Weights of a small image autoencoder.
Model: 1.66M parameters, 48-pixel images, encoder arch resnext, encoder norm batchnorm, encoder activation relu, decoder widths [32, 64, 128, 128].
Rows from block 4 of the encoder, named by matrix and row number. Each number is 128 + 24 x the weight over its row's rms, rounded and kept within 0 to 255. All counts start at 0. After the name is the row's rms in percent of the matrix's.
# short1: shortcut pointwise conv (encoder.blocks.4.short.1.weight, 288x192x1x1), inputs 96-191
short1.34 094 [197 141 133 132 107 164 169 232 145 127 114 123 107 134 140 119 160 127 135  98 132 121 147 144 101 131 118 151 137 155 145  88 141 125 122 138 124 115 130 141  64 162 143 115 128 175 104 148 138 131 121 113 123 137 142 119 121 131 113 183 137 156 113 137 131 141 121 116  72 164  88 134 145 136 161 227 109 144 117 123  66 115 167 128 119 152 157 120 136 117 129 139 115 127 148 128]
short1.35 087 [139 126 112 153 129 133 128 154 154 148 121 111 134 156 154 149 154 147 175 175 107 115 127 144 103 151 166 143 144 127 136 168  82 139  76 129 135 158 124 156  97 124 144 118 104 127 148 129  83 100 142 109 142 147 151 107 115 118 134 117 122 147 121 119 123 131 111 132 157 129 116 153 113 169 173  58 131 171  70 118 150 109  77 107  97 104 115 118 133 141 121 122 140 135 177 135]
short1.36 066 [133 114 140 143  95  70 124 162 101 153 104 130 191 124 140 130  89 166 129 109 122 119 135 115 125 137 127 115 174  86 120 118 101 113 129 103 164 172 119 142 105 128 120 171 117 127 133 136 110 117 110 140 150  99 151 157 127 138 151 126 102 153 113 133 123 154 126 115 165  76 106 127 189 109 132 111 100 125  84 173 204 119 131  94 165  96 163 135 128 122 133 123 106 175 146 124]
short1.37 095 [ 88 144 101 135 132 124 129 113 107 126 128 146 128 134 134 113 128 108 146 138 115 132 116 106 112 132 166 129 129  99 128 122 140 141 225 120 156 145 124 155 107 128 120 109 143 155  99  91 102 111 131 159 135 102 190 124  49 132 104 104 102 134 132 132 118 135 137 157 110 131 114 103 147  98 134 144  88 130 132 146 230 144 110 112 148 149  86 106 121 143 140 126 172 166 140 114]
short1.38 117 [127 119 116  99 127 114 129 125 128 106 127 137 110 211 122 117 125 127 123 120 117  67 111 152 119 136 142  95 109 101 125 143 125 113 162 150 117 166 129  94 181 131 126 128  84 112 126 212 132 121 132 127 107 134 148 153 118 167 185 110 136 124 144 119 137 150 128 128 171  52 117 150 104 125  71 115 122 158 150 141 115 137 122 141 136 128 154 106 124 153 122  91  92 112 165 131]
short1.39 088 [196 126 119 109 146 138 124 143 128 147 127 127 119 204 125 129 121 134 141 128 109 123 124 127 144 102 130 126 152 101 138 118 130 141 149 124 106 131 144 112  92 104 129 114 128 135 123 199 125 124 135 133 107 137 129 163 133 125  39  90 107 120 114 143 124 124 109 119 172 119 193 128 139 118 114  74 134 150 121 156 102 128 124  70 127 143 129 134 150 178 109 126 125 110 159 252]
short1.40 075 [150 110 126 104  58 136 110  75  98 165 138 135 126 132 126 133  97 117 131 124 128 131 126 124 109 117 120 177 131 109  94  89 140 112 151 136  50 143 117 133  99 145 141 114 115 126 161 131  76 146 145 147  81 140 143 116 132 118 115 159 136 100 127 126 132 124 109 153 126 128 143 125 126 154 126 131  85 155 113 116 198 122 133 130 155 107 148 135 157 121 112 113 137 108 108 125]
short1.41 155 [114 125 131 138 136 126 116 131 166 145 136 128 177 115  97 117 152 136 135 100 122 136 122 128 122 151 104 134 126 124 123 141 127 133 129 149 125 123 138 122 140 112 112 114 113 107 150 152 163 136 114 140 135 125 123 163 127 127 115 131 138 127 124 115 128 105 149 121 115 108 153 142 125 106 108 137 129 161 124 133  91 134 144  69 128 111 130 126 130 120 123 127 134 121 142 128]
short1.42 140 [145 140 185  97 119 126 129  63  89 126 131 129 143 119 117 129 113 144 119 102 112 147 133 136 101 142 133 129 137 129 121 160 124 134 133 125 166 101 120 128 117 132 130 128  37 117 157 111  95 109 112 133 139 108 122 144 121 108 255 141 115 139 124 134 110 109 136 121 160 124 127 134  87 127 121 128 105 135 128 125 130 200 137 136 136 145 132 124 126 119 144 121 131 131 148 143]
short1.43 097 [124 138 190 129 171 130 127 235 103 107 115 112 127 133 117 115 135 130 129  84 109 128 133 127 190 125 126 105 128 126 177 133 122 131 122 113 126 100 121 144 125 158 132  87 128 152  99  86 113 140 120 146 125 116 120 122  76 115 167 153 127 137 115 184 161 117 129 104 134 104 126 122 134 129 117  73 121 149 145 142 169 126 143 136 100 122 144 113 117 133 148 139 145 168 104 125]
short1.44 070 [132 113 130  91 163 117 182 150 132 129 115 112 134 152 126 125 141 110 132 152 126 162 133 138 136 171 143 128 140 137 151 141 116 133 135 117 130 120 112 128  75 140 104 188 142 148 113  60 151 110 136 128 113 224 118 129 154 163 119 119 117 124 135 190 157 123 101  91 128 154 164 141 129 119 148 119 120 128 182  87 140  99 137  73 138 117  93 118 109  92 109 117 136 122 128 201]
short1.45 069 [ 97 145  97 173 143 113 109  96 126 110 113 143 171 197 102 120 130 126 141 127 136 143 158  83 115 149 129 154 127 151 161 102 114 189 118 126 103 130 129 128  93 125  82 164 131 127 146 125 141 121 138 124 134 117 164 140 114 136 134 176 152  93 147 150 140  94 123 127 133 180 175 141 116 186  91 109 127 132 157 133 137 157 135 124 156 115  83 147 161 121 136 147 150 122 120 158]
short1.46 085 [129 150 160 177 154 145 151 140 119 112 127 151 146 101 121 156  68 189 153 144 129 125 126 128 147 116  88 175  97 123 131 144 121 118 106 117 129 135 126 141 151 129 110 144 127 149 119 177 146 127 127  25 138 101 122 107 137 107 164 124 157 180 109 119 116 142 134 118 131 127 157 142 166 104 130 129 165 127 114 150 151 112 138 128 135 140 133 126 144 133 153 167 126 129  97  93]
short1.47 097 [102 127 139 117 121 106 109 127 129 153 125 119 145 161 140 128 108  95 141 129 108  80  97 127 115 133 131  98 132 130 124 163 111 140 139 105 123 129 103  90 121 125 129 158 131 156 133 144 129 126 157 127 121 129 155 116 111 132  76 129  77 111  97 136  96  96 140  96 149 134 151 155 128 122 127 128 136  89 133 129 138 116 141 106 116 128 128 143 206 114 122 123 117 112 114 121]
short1.48 101 [175  95 124 118  96 153 134 111 128 129 142 165  52 128 129 119  97 130 124 172 161 125 114 128 125  89 138 131 128  66 109 169 130 144 230 100  72 154 129  55 127  96 134 124 157 160 119 130 152 133 117 116  77 118 145 102 121  97 102 149 121 144 129 123 139 133 128 118 121 121  97 131  93 118 126 166 133 105 127 126 101 136 136 103 136 152  75 136 115 117 128 125 126 131 127 120]
short1.49 072 [184 156 140 172 104 159 146 100 130 123 122 123 129 109 130 117 147 100 100 147 131 151  96 125 136 138 136 110 112 133 117 151 132 134 131 136 108  72 115  74 170 131 107 127 124 136 150 116 112 126  96 156 140 145 169 116 114 126 138 145 122 157 106 151 108 147 147 104 128  90 137 128 214  92 129 116 162  62  98 136 138 128 100 138 121  87 127 127 108 161 162 129 154 131 148  96]
short1.50 152 [255 106 151 127 137 133 128 139 135 142 140 123 127 131 100 161 128 121 129 124 141 133 119 129 134 170 128 135 142 143 142 122 130 135 126 141 130 133 129 134 146 122 123 123 119 128 155 114 143 111 120 132 140 131 128 137 119 134 195 129 127 137 117 155 128 130 141 129 162  70 139 135 121 120 116 127 156 134 131  83  92 108 137 116 126 130 121 128 130 114 119 130 137 136 159 123]
short1.51 128 [129 107 164 146 139 126 103  55 118 123 166 100 125 165 116 110 140 137 115 108 134 150 141 116 132 128 110 125 136  85 134 118 168 139 125 157 136  81 134 134 140 102  87 119 105 132 130 104 134 115 127 144 168 146 118  99 167 143 149 134 157 124 139 129 129 128 140 129 167 126 139 126 116 127 119 120 213 139 134 134 141 120 122 130 142  75 103 111 125  76 120 128 125 143 158 158]
short1.52 072 [150 128 120 111 116  91 131 167 170 130 105 109  84 156 158 102 110 137 118 188 127 116 137 122 123 148 115 155 125  58 114 134 103 129 215 127 126 179 135 111 126 137 126 126 164 143 127 131 149 126 127 123 124 112 135 105 113 123 128 126 115 121 138  98  70 110 127 115  99 124  67 115 105 109 171 133 132 168 131 133 103  99 127 133  95 107 111 189 156 128 156 141 126 175  86 126]
short1.53 081 [127 134 128 131 134 155 128 127 158 112 124 128 119  89 129 157 127 128 106 132 144 124 109 131 109 149 130 126 116 152 116 166 129 148 131 139 131 120 107 116 144 203  90 186 125 126 130 100 144 153  98 122 134 128 127 138 116 129 235  90 155 129 125 152 118  91 137 129 111  92 169 130 139 136 142  91 117 135 156 162 128  96 118 143 119  88 121 132 157 125 166 123 134 126 124 171]
short1.54 105 [129  85 136  79  60 110 131 133 206 113 147 130 132 126 128 131 134 137 128 137 143 200 129 145 129 140 141 126 107 153 122 110 110 133 101 124 132 116 127 159 168 192 145 154  76 146 109 122 168 101 123 134 126 135 127 133 167 130 255 121 121 127 124 127 133 145 100 111 110 103 125 135 110 126 109 159 166 131 127 101 127 129 123 130 166 132 141 121 114 128 146 130 188 142 165  80]
short1.55 088 [117  95 145 140 114 134 148  91 129 120 157 130 128 126  87 125 111  50 114 145 170 166 117 106  79 122 126  85 109 143 108 126 160 132 150 112 134 127 106 131 123  86 123 131 123  97 119 128 171 123 133 139 113 156 129 122 109 162 154 118  93 125 174 104 128 134  96 120 161 147 150 148 126 127 128 122 124 127 129  99 146 122 113 123 126 124 111 120 108 136 132 120 197 101 130 139]
short1.56 127 [140 153 140 136 128 128 172 138  87 114 116 130 132 128 150 146 150 124 152 132 150 138  79  68 108 124 173 128 106 160 140 134 109 138 129 128 137 152 126 151 132 142 144 110 243 106 127 123 109 131 161 115 110 127 125 129 143 125 235 128 105 125 139 136 129 140 115 132 127 128 124 143  99 144 133 128 120  80 102 123 127 100 114 149 148 206 135 120 121 128 125 102 132 138 125 135]
short1.57 098 [196 164 116 165 126 172 153 136 137 102 108 136 131 130 207  99 125 159 178 132 152  91 111 119 105 141 136 132 126 174 105 162 194 125 149 161 122  94 145 122 118 152 124  99  94 145 139 112 150 156 118 169 123 129 107 139 128 124 107 134 117 127 106 112 134 120 132 100 133 143 105 111 128 146 118 144 152  88 132 126 106 133 126 150 128 115 129 137  76 132 125 111 130 117 150 159]
short1.58 090 [ 98 128 152  95 131 126 134 120 132 120 160 129 244 110 111 159 167 118 117 130 131 122 129 136 111 164 113 150 151 138 147 129 132 133  97 133  96 114 134 111 122 129 128 157 161  73  72 101 125 126 151 110 134 121  76 132 129 130 151 123 127 135 118 117 125 136 131 137 105 117 122 132  93 117 102 108 130 185 130 140 102 164 147  97 123 116 148 147 116 140 117 138 127 133  89 122]
short1.59 098 [109 124 130 170 119 131 117 146 180 128 126 127 118 193 119 127 109 108 118 137 127 112 118 120 102 132 156 112  84 116 125 170 142 109 130 160 107 150 128 122 138  64 112 226 131 141 108 129 116 128 121 187 122 130 141 127 163 144 127 116 135 125 144  96 117 110 154 124 131 129 133 117 123 141 129 133 133 121  87 167 120 112 128 154 188 137 118 112 116 146 161 124 147 119 127 161]
short1.60 091 [144 149 139  78 130 130  88  98 131 101 135 138  57 111 137 114 104 139 133 135 117 112 129 135 135 114 116 120 195  98 134 136 159 136  86 101 103 137 127 148 115  73 176 128 143 143 139 163 134 130 127 116 108 132 117 149 126 127  46 128 128  95 113 113 122 140 153 130 101 188 127 112 147 123 153 155 155 122 123 125 136 126 116 114 145 123 124 170 131 120 117 147 115 108 125 125]
short1.61 098 [138 149 122 143 131 127 125 179 113 128 160 171 146 113 111 121 132 133 104 171 144 128 167 131 162 208 123 101 127 145 132 116 127 124 104 137 176 152 133 140 136 135 115 146 117  98 255 160 124 162 137 125 110 138 139 118 123 118 124 118 128 134 122 128 152 147 139 164 101 153 137  88 136 130 115 124 137 125 122 106 120 145 147 164 123 134 123 121 140 114 128 103 149 138 102 121]
short1.62 103 [127 126 147 115 154 159 127 184 145 111 128 159 203 120 157 116 132 139 138 106 126 124  97 139 129 108 129 115 141 146 132 149 132 119 116 116 119  94 115 119 105 106 156 107 116 148 127 121 170 145 125 123 170 149  76 162 135 128 135 130  97 130 177  78 153  99 151 153 204  93 170 131 119 131 116 108 118 142 155 123 120 119 122 112 130 111 130 176 118 139 130 108 114 126 120 127]
short1.63 144 [144 128 149 113 117 124 144 125 112 132 150 127 255 105 116 105 129 125 128 159 117  93  97 141 129 124  70 134 127 108 125 142 135 128 106 121 130 108 127 122 148 137 137 136 133  96 122 137 131 128 133 124 130 133  97 126 141  92 139 103 120 136 127 131 131 132 118 143 106 131 155 107 127 128 114 102 116 135 104 200  89 130 131  94 124 114 124  90 134 122 129 144 123 143 127 138]
short1.64 083 [124 158 129 126 115 123 130  77 130 103 102 122 139 105 101 117  83 143 126 123 125 189 119 108 131 138 117 139 129 144 108 169 156 132 127 136 150 127 156 136 115 208 176 130 137 128 157 112 157 127 127 138 144 145 125 112 127 135 209 127 123 107 141 142 119 134 132 122 119 135 119 132 116 116 132 126 119 137 124 122 135 161 112 155 113 165 114 137 131 113  79 135  95 119 116 158]
short1.65 080 [183 122  86 138 117 117 122 188 165 177 130  85 106 202 141 130 134 138 150 130 125  79 129 126 117 122 126 153 112 174 104 130 107 116 127 107 130 102 135 123 125 102 180 129 128 126 140 155 103 117 117 147 139 147 119 148 105 111  86 129 131 118 119 160 132 130 118 130 146 122  73 123 131 123 128 136 162 114 118 108 111 118 128 120 129 164 122 106  53 182 147  70 136 120 110 144]
short1.66 113 [131 132 145 175 208 124 118 236 146 135 127 125  86 164 116 106 179 128 130 100 139 104 143 105 140 119 118 118 134 144 131 121 120 127 138 118 138 120 138 134 130 177  94 100  77 117 154 126 129 153 125 128  97 107 111 125 172 125 158 108 126 135 128 136 128 129 149 114 161 134 126 143 118  88 105 147 148 136 121 127 151 104 118 132 114 135 149 144 120 101 142  98 153 135 140 117]
short1.67 118 [139 158  97  89 141 131 183 128 139 144 114 136 121 196 125 137 126 129 118  83 120 139 128 142 115  58 133 134 147 120 114 125 124 152 115 207 104  98 142 125 134 130 124 132 172 186 145 113 140 107 120 123  96 125 122  97 116 104 144 119 113 132 121 101 132 110 100 153 127 114 107 150 134 133 167 129 135 129 142 130 132 145 148 119 114 169 149 150 125 127 149 144 155 152 116 117]
short1.68 069 [113 139 139 179 129 128 164 132 127  96 134 148 148  74 162 132  73 152 138 102 126 138 170 122 152 128 122 105 109 127 137 126 135 128 143 129 157 124 113 157 125 116 102  92 126 148 123  97 150 124 115 119 135 151 114 115 196  85 136 132 126 159 158 125 145 139 134 118 141 139 167 129 155 141 138 126 134 116 110 148 141 153 124 127  87 101  74 119 135  94 106 151 130 119 139 173]
short1.69 124 [129 124 117  97 138 133 129 127 167 128 127 127  63 108 113 121 134 122 137  77 131 130 151 123  89 114 108 131 128 150 130 149 120 127 120 126 128  98 133 137 107  94 107 171  72  83 145 144 118 127 130 129 122 123 114  88 187 121 149 137 131 114 130 138 119 127 153 158  55 133 150 120 136 145 111 134 118 122  86 115 159  88 143 121 116 124 164 139 113 151 120  83 135 135 128 131]
short1.70 096 [175 127 164 126 120 120 120 137 170 114 129 148 100 202 131 116 113 113 132 109 136  93  94 109 126 148 129 116 139 126 121 133 107 106 123 148 141 122 122 113 124 124 119 105 122 143 153 159 131 153 154 141  95 138 132 137 231  94 121 108 160 123 109 128 116 109 143 125 194  87 114 120 143 131 108 122 166 130 184 146 136 133 130 136 118 106 129 149 118 154 121 127 119 138 125 158]
short1.208 075 [ 88 127 115 151 134 149  80 138 130 126 112 119 133 142 132 102 115 128 128 159 159 135  69  91 140 123 144 123 125 127 122 130 170 127 181 164 141 120 116 126 165 116 144 170 144 126 118 118 155 135 136 130  85 132 141  85 118 130 124 143 144 166  82 101  93 122 120 119 134 150 130 123 107 171 133 127 137 147 111 145 152 112 155 128 110  93 167 106 125  92 129 130 160 138 165  88]
short1.209 150 [106 124 129 138  84 127 118 123 127 119 124 143  94 112 128 148 101 121 130 127 135 124 138 129 128 146 124 136 129 255 137 128 120 113 119 122 184 141 134 143 119 134 122 119 125 121 126 158 114 128 126 141 133 124 102 136 132 134 129 145 130 120 119 129 125 124 122 125 149 118 134 121 110 121 147 134 127 134 148  49 151 181 118 142 147  56 127 139 119 152 126  81 117 125 134 101]
short1.210 073 [193 136 140 132 129 104 117 137 130 120  95 119 131 127 137 117 173 138 118 153 127 166 130 113 143 130 122 127 143 148 141 135 124 101 126 151 121 126 131 121 138 206 108 146 175 120 117 147 107 152 148 128 127 158 142 195 113 120 170 144 140 127 127 111 112 119 126 127 120 105 139 126 126 151 159 128 158 101 135 142  94 135 143 101 117 133 173 100 119 115 134 133 150 137 114 169]
short1.211 099 [ 83 112 111 144 149 123 130 162 141 164 128 119 119 179 130 126 165 145 132 144 150 133 135 118 131 156 167 123 119 128 139 125 100 112  73 136 124 170 128 131 131 120 132 113  93 125 129 111 132 101 134 139 160 131 146 142 122 128 138 127 124 130 125 143 134 115 121 198 161 135 150 133 173  96 152  96 103 128 113  93 110  86 130 126 103 132  91 109 127 134 143 141 134  35 165 140]
short1.212 113 [110 144  94 112 166 119  99 120 160 126 114 102 155 163 141 131 128 120 149 194 134 131 131 129 119 104 166 144 118 138 133 146 131 110 121 158 129 150 128 125 105  66 151 114 118 147 183 161 135 128 108 132 143 126 144 111 135 117 173 111 139 110 130 130 105  89 113 174  94 125 138 128 123 189 118  98 120 135 122 188 195 135 131 136 126 123 178 116 123 126 157 125 126 101 146 127]
short1.213 088 [135  82 116 125 156 132 128 127 188 134 143  65 136 145 110 121 134  99 116 100 140 150 156 139 128 125 108 131 113 146 163 151 110 112 127 147 126 141 123 134 136  99 116 129 139 112 100  94 172 127 136 133 117  95 127 165 141 129  73 147 133 140 138  94 159 146 165 140  96 151  96 161 125 149 160 104 124 128 136 126  96 142 150 160  99  84 126 137 151 111 138  91 119 136 142 106]
short1.214 074 [114 111 140 126  97 126 121 170 142 157 114 113 148 123 150 131 142 129 165 114 129 126 127 151 124 106 118 146 134 129 168 157 149 143 106 120 121  79 119 116 154 155 153 148 134 184 150 133 107 126 121 125 153 150 105  98 154  83 133 101 122 141 126 118 130 135 126 151 139 124  62 107 159 123 140 170 175 110 136 172 110 173 175 131 134 157 124  71 147 128 112  98 131 115 130 159]
short1.215 082 [163 115 118 150 131 139 119 134 140 132 133  95 126 159  84 129 158 113 132 130 120 119 178 131 150 115 172 141 128  60 131 147 143 132 185 112 118 131 132 127 113 119 124 113 136 131  92 127 126 108 132 131 141 120 141 130  97 136 144 158 115 119 110  89 125 121 123 111 116 122  80 117 130 124 131  92 113 191 109  57 149 118 138 119 148 144 192 162 124 136 123 111 140 187  89 120]
short1.216 164 [132 174 169 129 129 146 134 141 118 112 127 135 133 106 141 124 137 141 147 154 135 133 132 140 133 147  75 146 129 168 127 128 147 128 210 128 133 103 123 136 123 121 125  68  98 101 109 130 129 149 136 128 158 139  98   9 131 100 132 127 130 133 154 122 127 140 114 181 163 133 136 140 145 161 121 137 124 144 155 125 112 107 126 121 158 109 154 146 114 128  89 125 117 130 124 132]
short1.217 131 [121 125 123 144 127 128 124 213 121 104 120 135 155 169 136 113 123 135 129 124 118  98 130 163 180  79 138 144 128 104 109 128 102 101 135 120 151 132 129 134 131 138 146 127 138 129 108 194 153 126 138 107 119 130 132 106 122 148  62 160 109 113 111 130 103 102 114 124  84 172  94 128 108 105 130 143 140 108 122 160 200 129 102 140 149 172 108 149 125 137 142 164 118 125 110 126]
short1.218 134 [ 96 136  90 166 128 130 136  99 119 127 107 127 129 128 138 162 124 122 128 128 125 159 120 115 117 146 178 134 137  93 130 117 127 124 100 123  97 174 130 121 107 130 124 151 144 143  86 127 137 129 124 141 128 139 128 143 138 136 130 162 121  80  95 139 136 135 113 115 127 214 144 127 128 130 155 123 132 157 129 123 128 128 113 206 128 170 111 152 107 138 153 125 147 101 137 124]
short1.219 087 [ 82 143 107 150 121 133 107 169 125 156 120 109 155 139 110 150  87 128 175 117 182 151 104 127 146 125 152 133 128 127 157 134 128 117 127 128 140 103 142 146 142 103 123 119 173 146  72  90 128 159 126 109  90 129 131 149 126 154 122 134 123 123  73  94 110 127 119 108 143 135 137 139 128 150 162 142 115 128 104 108  95 134 172 140 168 206 121 113 112 108 116 140 114 121 137 135]
short1.220 109 [ 88 137 154 132 120 116 106 108 128 142 167 113 128 127 117 133 109 117 134 178 142 156 120 110 105 125 177 227 151 129 205 145 147 162 117 138 107 153 121 139 161 104 115 110 107 123 153 141 125 112 110 116  85 132 163 144 128 123 125 131 124 108 132 121 154 104 109 106 135 135 121 160 131 153 120 132 133 128 141 137 124 133 131 131 125 127 135 110 128 125 128 110 126 138 148 102]
short1.221 090 [104 103 159 128 152 130 117 100 133 141 146 154 106 101 118 152 144 130 128  86 133 119 118 133 102 104 127 138 128 133 129 155 117  95 122 134 139 147 125 113 120  96 135 135  90 115 133 106 137 164 128 145 113 131  90 155 178 123  89  84 149 168 153 119 138 142 109 111 146 147 123 140 163 130 128 149 144 128 152 114 108 126 145 122  94 134 133 158 168  93  92 160 115 124 168 137]
short1.222 074 [149 133 118 140 155 115 108 115 128 140 103 111 142 133 138 131 144 120 176 108 118 205  96  81 187 119 128 127 101 109 124 202 202 128 120 122 120 105 136 133 118 142  97 138 169 172 102 102 124 131 136 168 121 141 128 136 110 179 183 107 167 122 121 144 121 133 131 121 103 129 156 116 136  95 130 110  99 115  76  88 130 124 113 123  87 162 109 159 135 131 133 143 166 127 111 118]
short1.223 086 [140 146  82 104 137 135 136 154 131 127 143 102 110  86 110 163 128 144  91 133 136 141 125 109 102 122 113 116 125 112 122 167 112 128  67 148 139 112 121 127 124 105 107 142  94 133 101 166 120 138 129 128 142 138 110  62 173  92 145 126 138 142 127  87 150 132 126  98 163 136 112 102 117 128 134  41 113 127 130  60 145 144 135 128 102 129 163 128 128 119 161 114 177 112 156 149]
short1.224 095 [128 138 161 122 115 144 130 226 112 131 111 142 134 181 130 130 107 107 123  88 129 147 173 143 143 119 126 116 153 103 133 108 129 121 158 106 139 128 111 136 121  99 150 114 223 174  93 155 140 118 128 128 140  96 101 136 147 161 116 116 127 117 102 139 118 114 137 134 128 104  88 128 103  94 136 140 131  94 132 122 166  87 120  98  87 210 128 181 118  94 128 136 133 125  59 117]
short1.225 090 [155 137 130 114 120 116 128 140 127 104 122  95 112 128 127 154 153 135 130 138 124 143 118 119 121 140 129 124 106 233 154 161  95  97 147 130 223 106 119 128  91  95 152 204 118  99 145 137 124 119 144  98 143 135 127 140 128 116 199 115 109 123 114 127 162 157 121 124  96 128 123 135  94 105 129 128 115 112 117 127 110 142 131 102 118 118 195 124 124 141 137 119 115  89 136 165]
short1.226 102 [126 125 146 153 127 127 198 138 104 130 185 132 141 141 142 128 158 115 116 155 106 136 172 121 111 140 141 111 129 165 114 120 143 175 174 155 159 161 154 125  85 152 118 130 123 136 109 169  98 119 141 148 171 101 128 132 133 123 142 106 111 126 140 148 121 116 108 137 124 130  90 122 108 125 133 162 155 126 123 132 122 129 102 128 126 129 127 127 118 131  86  98  95 130 153 148]
short1.227 078 [118 117 124 123 128 114 121  74 133 124 122 123 124 182  92 116 116 134 148 143 116 123 185  97 147 196 137 150 104 151  89 131 149 128 129 128 116 108 126 141 128 122 127 123 172 123 133 182 116 138 177 157 124 183 115 129 107 113 130 149 163  83 135 169 152 112 131 111 142 131  98 137 171 127 124 125  73 124 130  81 148 109  82 148 120 146 122  88 152 130 128 116 134 128 112 153]
short1.228 068 [110 151 134  98 112 108 164 118 135 168 122 110 128 134 125 156 154 119  95 129 135 135 132  87 102  95 118 121 122 118 127 138 135 102 158 129 125 178 139 158 121 113 149 131 132 148 124 136  87 132 145 120 161 119 157 103 123 121 125  69  81 131 115 127 104 138  95 147 107 143 138 128 127  93 200 126 120 123 130 115 206 121 126 126 122 150 102 119 141 134 104 128 145 122 149 125]
short1.229 093 [121 146 112 136 110 130 130  98 128 126 128 139  56 116 112 106 144 144 110 167 131 131 133 185 129 132 172 107 144 118 136 120 131 128 128 135 131 158 127  98 128 147 126 135 169 199 127 137 110 128 124 115 161 139 179 152 133 170 121 145 146 125 109 139 123 107 118 128 108 167 100 138 139 152 150 133 100 115  99  89  74 110 149 136 128 116 115 105 133 124 138 139 119 129 160 104]
short1.230 074 [141 178 124 125 147 128 163 145 120 139 159  94 118 135 121 125 110 128 135 133 149 128 162 119 120 116 128 129 108 130 138 170 158 166 125 149 131 126 139 141 114 139 130  93 142 167 108 102 113 120 120 131 121 129 110 132 163 138 199 162 158  79 115 167 150 128 129  73 165 128  56 125 119 136 111 149 122 121 144  73 146 133 120 153 119  87  94 140  90 123 109 130 142 142 120 101]
short1.231 086 [116 128 131 127 128 121 116 116  83 135 129 138  89 157 160  76  85 116 136 113 103 145 128 111 124 129 142 127 124 114 141 138 140 136 187 118 139 196 139 184 101 100 139 119 134 144 124 127 124 126 111 138 139 107 125  65 142 106  71 117 131 180 143 170 100  64 127 116 116 131  84 116 135 128 114 159 111 177 126 145 231  80 141 119 141 140 106 127 146 130  68 136 114 176 125 105]
short1.232 084 [143 125 100 109 111 103 116 107 117 159 134 116 139 157 119 122  96 140 123 147 112 108  92 106 127  99 121 151 115 154 132 123 190 110 106 112 128 149 117 128 128  96 101 138 125 143  94 172 108 145 142 133 115  91 140 108 116 132 113  91  79  75 111 117 138 194  91 159 114 121 132 162 153 130 140 176 126 139 157  88 150 103 159 110 120 166 168  95 151  88  94 144 168  90 134 136]
short1.233 094 [133 124 161 112 172 131 117  92 176 139 148  93 124 128 150 187 164 143 128 124 162 123 138 146 130 177 171 136 101 142 112 175 120 150 146 128 118 141 145  95 144 149 118 102 105 175 132  69 123 107 117 128  88 148 118  96 125 121 149 104  87 126 121 107 112 144 100 129 136 135 121 166 129 149 154 103 146 129 127 119 129 160 122 128 108  94 171 139  83 124 130 142 138  69 191 100]
short1.234 102 [148 114 127 131 134 129 122 145 131 139 124 131 140 115 155 128 134 129 125 125 132  85 122  90 114 133 131 113 165 132 136 141 121 113 112 135 127 123 120 180 149 121 127 140  87 124  35 137 158 128 130 124 108 110 122 146 111 123 208 130 137 153 136 133 133 126 160 126 146 141 157 114  91  86  83 107 160 110 155 141 142 120 144 135 167 166 113 211 176 140 128 107 124 134 101 174]
short1.235 078 [ 59 149 129 162 146 147 128 153 126 128 131 103 128 129 152 137 107  96 143 105 150 190 141 105 170 127 155  55 128  97 108 170 142 145 133 146  78 125 124 175 123 131 105 162 139 128 182 177 122 132 139 133 104 125 100  99 145 130 153 133 102 123 137 109 111  76  77 128 134 123  76 107 151  93 130 124 120 122 120  89 143 123 115 109 116 130 117 130 112 123 101 110 195  92 134 142]
short1.236 086 [ 75 156  89 134 153 124 135 140 109 152 119 121 144 107 136 194 121 142 122 140 149 140 123 109 132 115 139 119 155  59 150 154 138 160 117 138 113 160 121 116 129 204 110 135 146 181 109 127 122 139 131 136 119 123 153 113 134 131 111 103 140 127 127 128 148 133 124 105 140 131 175 134 138 103 135 101 156 133 132 155 124 140 122 117 127 161 125 106 140 134 128 126  93 137 138 226]
short1.237 104 [213 100 115 144 121 111 145 191 130 134 159 132 127 106 171 124 153 116 151 190 137 147 135 116 128 139 169 118 160 106 126 100 127 140 127 129 125  85 123 111 125 120 120 155 114  77  74 145 132 135 127 132 132 131 173 116 111 118 158 127 133 130 145 103 111 134 132 108 130 109 124 101 121 116 118 150  75 112 125 102 218 113  96 133 137 147 138 140 128 155 132 128 122 126 128 157]
short1.238 115 [132 120 130 107 127 134 126 171 166 126 128 129 255 178 134 134 149 128 129 143 121 119 105 125 131 129  74 130 134 120 129 116  98 123 124 128 129 157 131 118  83 112 132 148 149  80 140 136 121 131 137 128 159 126  71 129 154 128 148 134 113 108 123 108 139 135 126 120 153 137 112 130 138 118 120 107 131 132 136 119 107 139 125 165 116 138 114 102 125 135 168 130 115  92 129 124]
short1.239 093 [118 126 129 124 128 178 140  26 113 155 140 165 145 149 144 129 152 114 146 147  75 133 158 132 167 126 139 132 126 136 164 131 131 116 128 140 137 110  90 136 122 123 125 126 129 147  78 143 126 125 128 137  74 111 144 134 136 102 118 129 171 137 129 126 147 150 125 138 102 146  97 120 131 131 150 134 132 141 143 138 106 129 133 122 152 120 108 105 137 135 139 135 160 131 136  82]
short1.240 071 [145 110 144 112 126 115 173 120 123 131 135 163 131 140 136  93 174 146 138 142 134 134 137 117 134 102 127 162 107 129 134 122  90 162 105 126 124 151 148 108 119 137 137 126 118 126 151 160 149 129 135 103 120  99 114 110 151 104 155 147 129  95 170 116 164 143 102 125 137 128  28 111 127 137 103 143 123 132 143 115 142 125 122 127 111 147 135 155 138 128 101 147  99 128 119 142]
short1.241 074 [125 146 135 143 127 143 137  79 118  98  92 127 131 155 180  98 149 107  89 128 131  83 157 167 142 131 132 128 117 123 122 141  82 115 130 135 198  94  89 182 142 125 147 123 104 135 111 127  97 126 160 115 139 113 142 102 127 115 124 127 129 103 149 110 135 125  98 110 138 102 135 145 100 105 127 167 117 116 112 160 162 126 155 179  90 111 146 101 137 130 153 114 114  90 135  85]
short1.242 088 [100 186 131 128 139 141 103 123  79 113 140 110 155 155 152 109 128 116 121 136 142 118 135 123 117 157 159 133 116 164 142 143 118 128 107 130 119  91 151 148  52 130 114 170 142 160 118 114 124 123 129 153 109 123 169 126 116 114 176 162 120 149 106 128 139 129 159 162 100 142 139 120 145 172 118 186 102 128 132 168 123 131 150 147 171 188 116 154 112 144 168 123 129 171  95 127]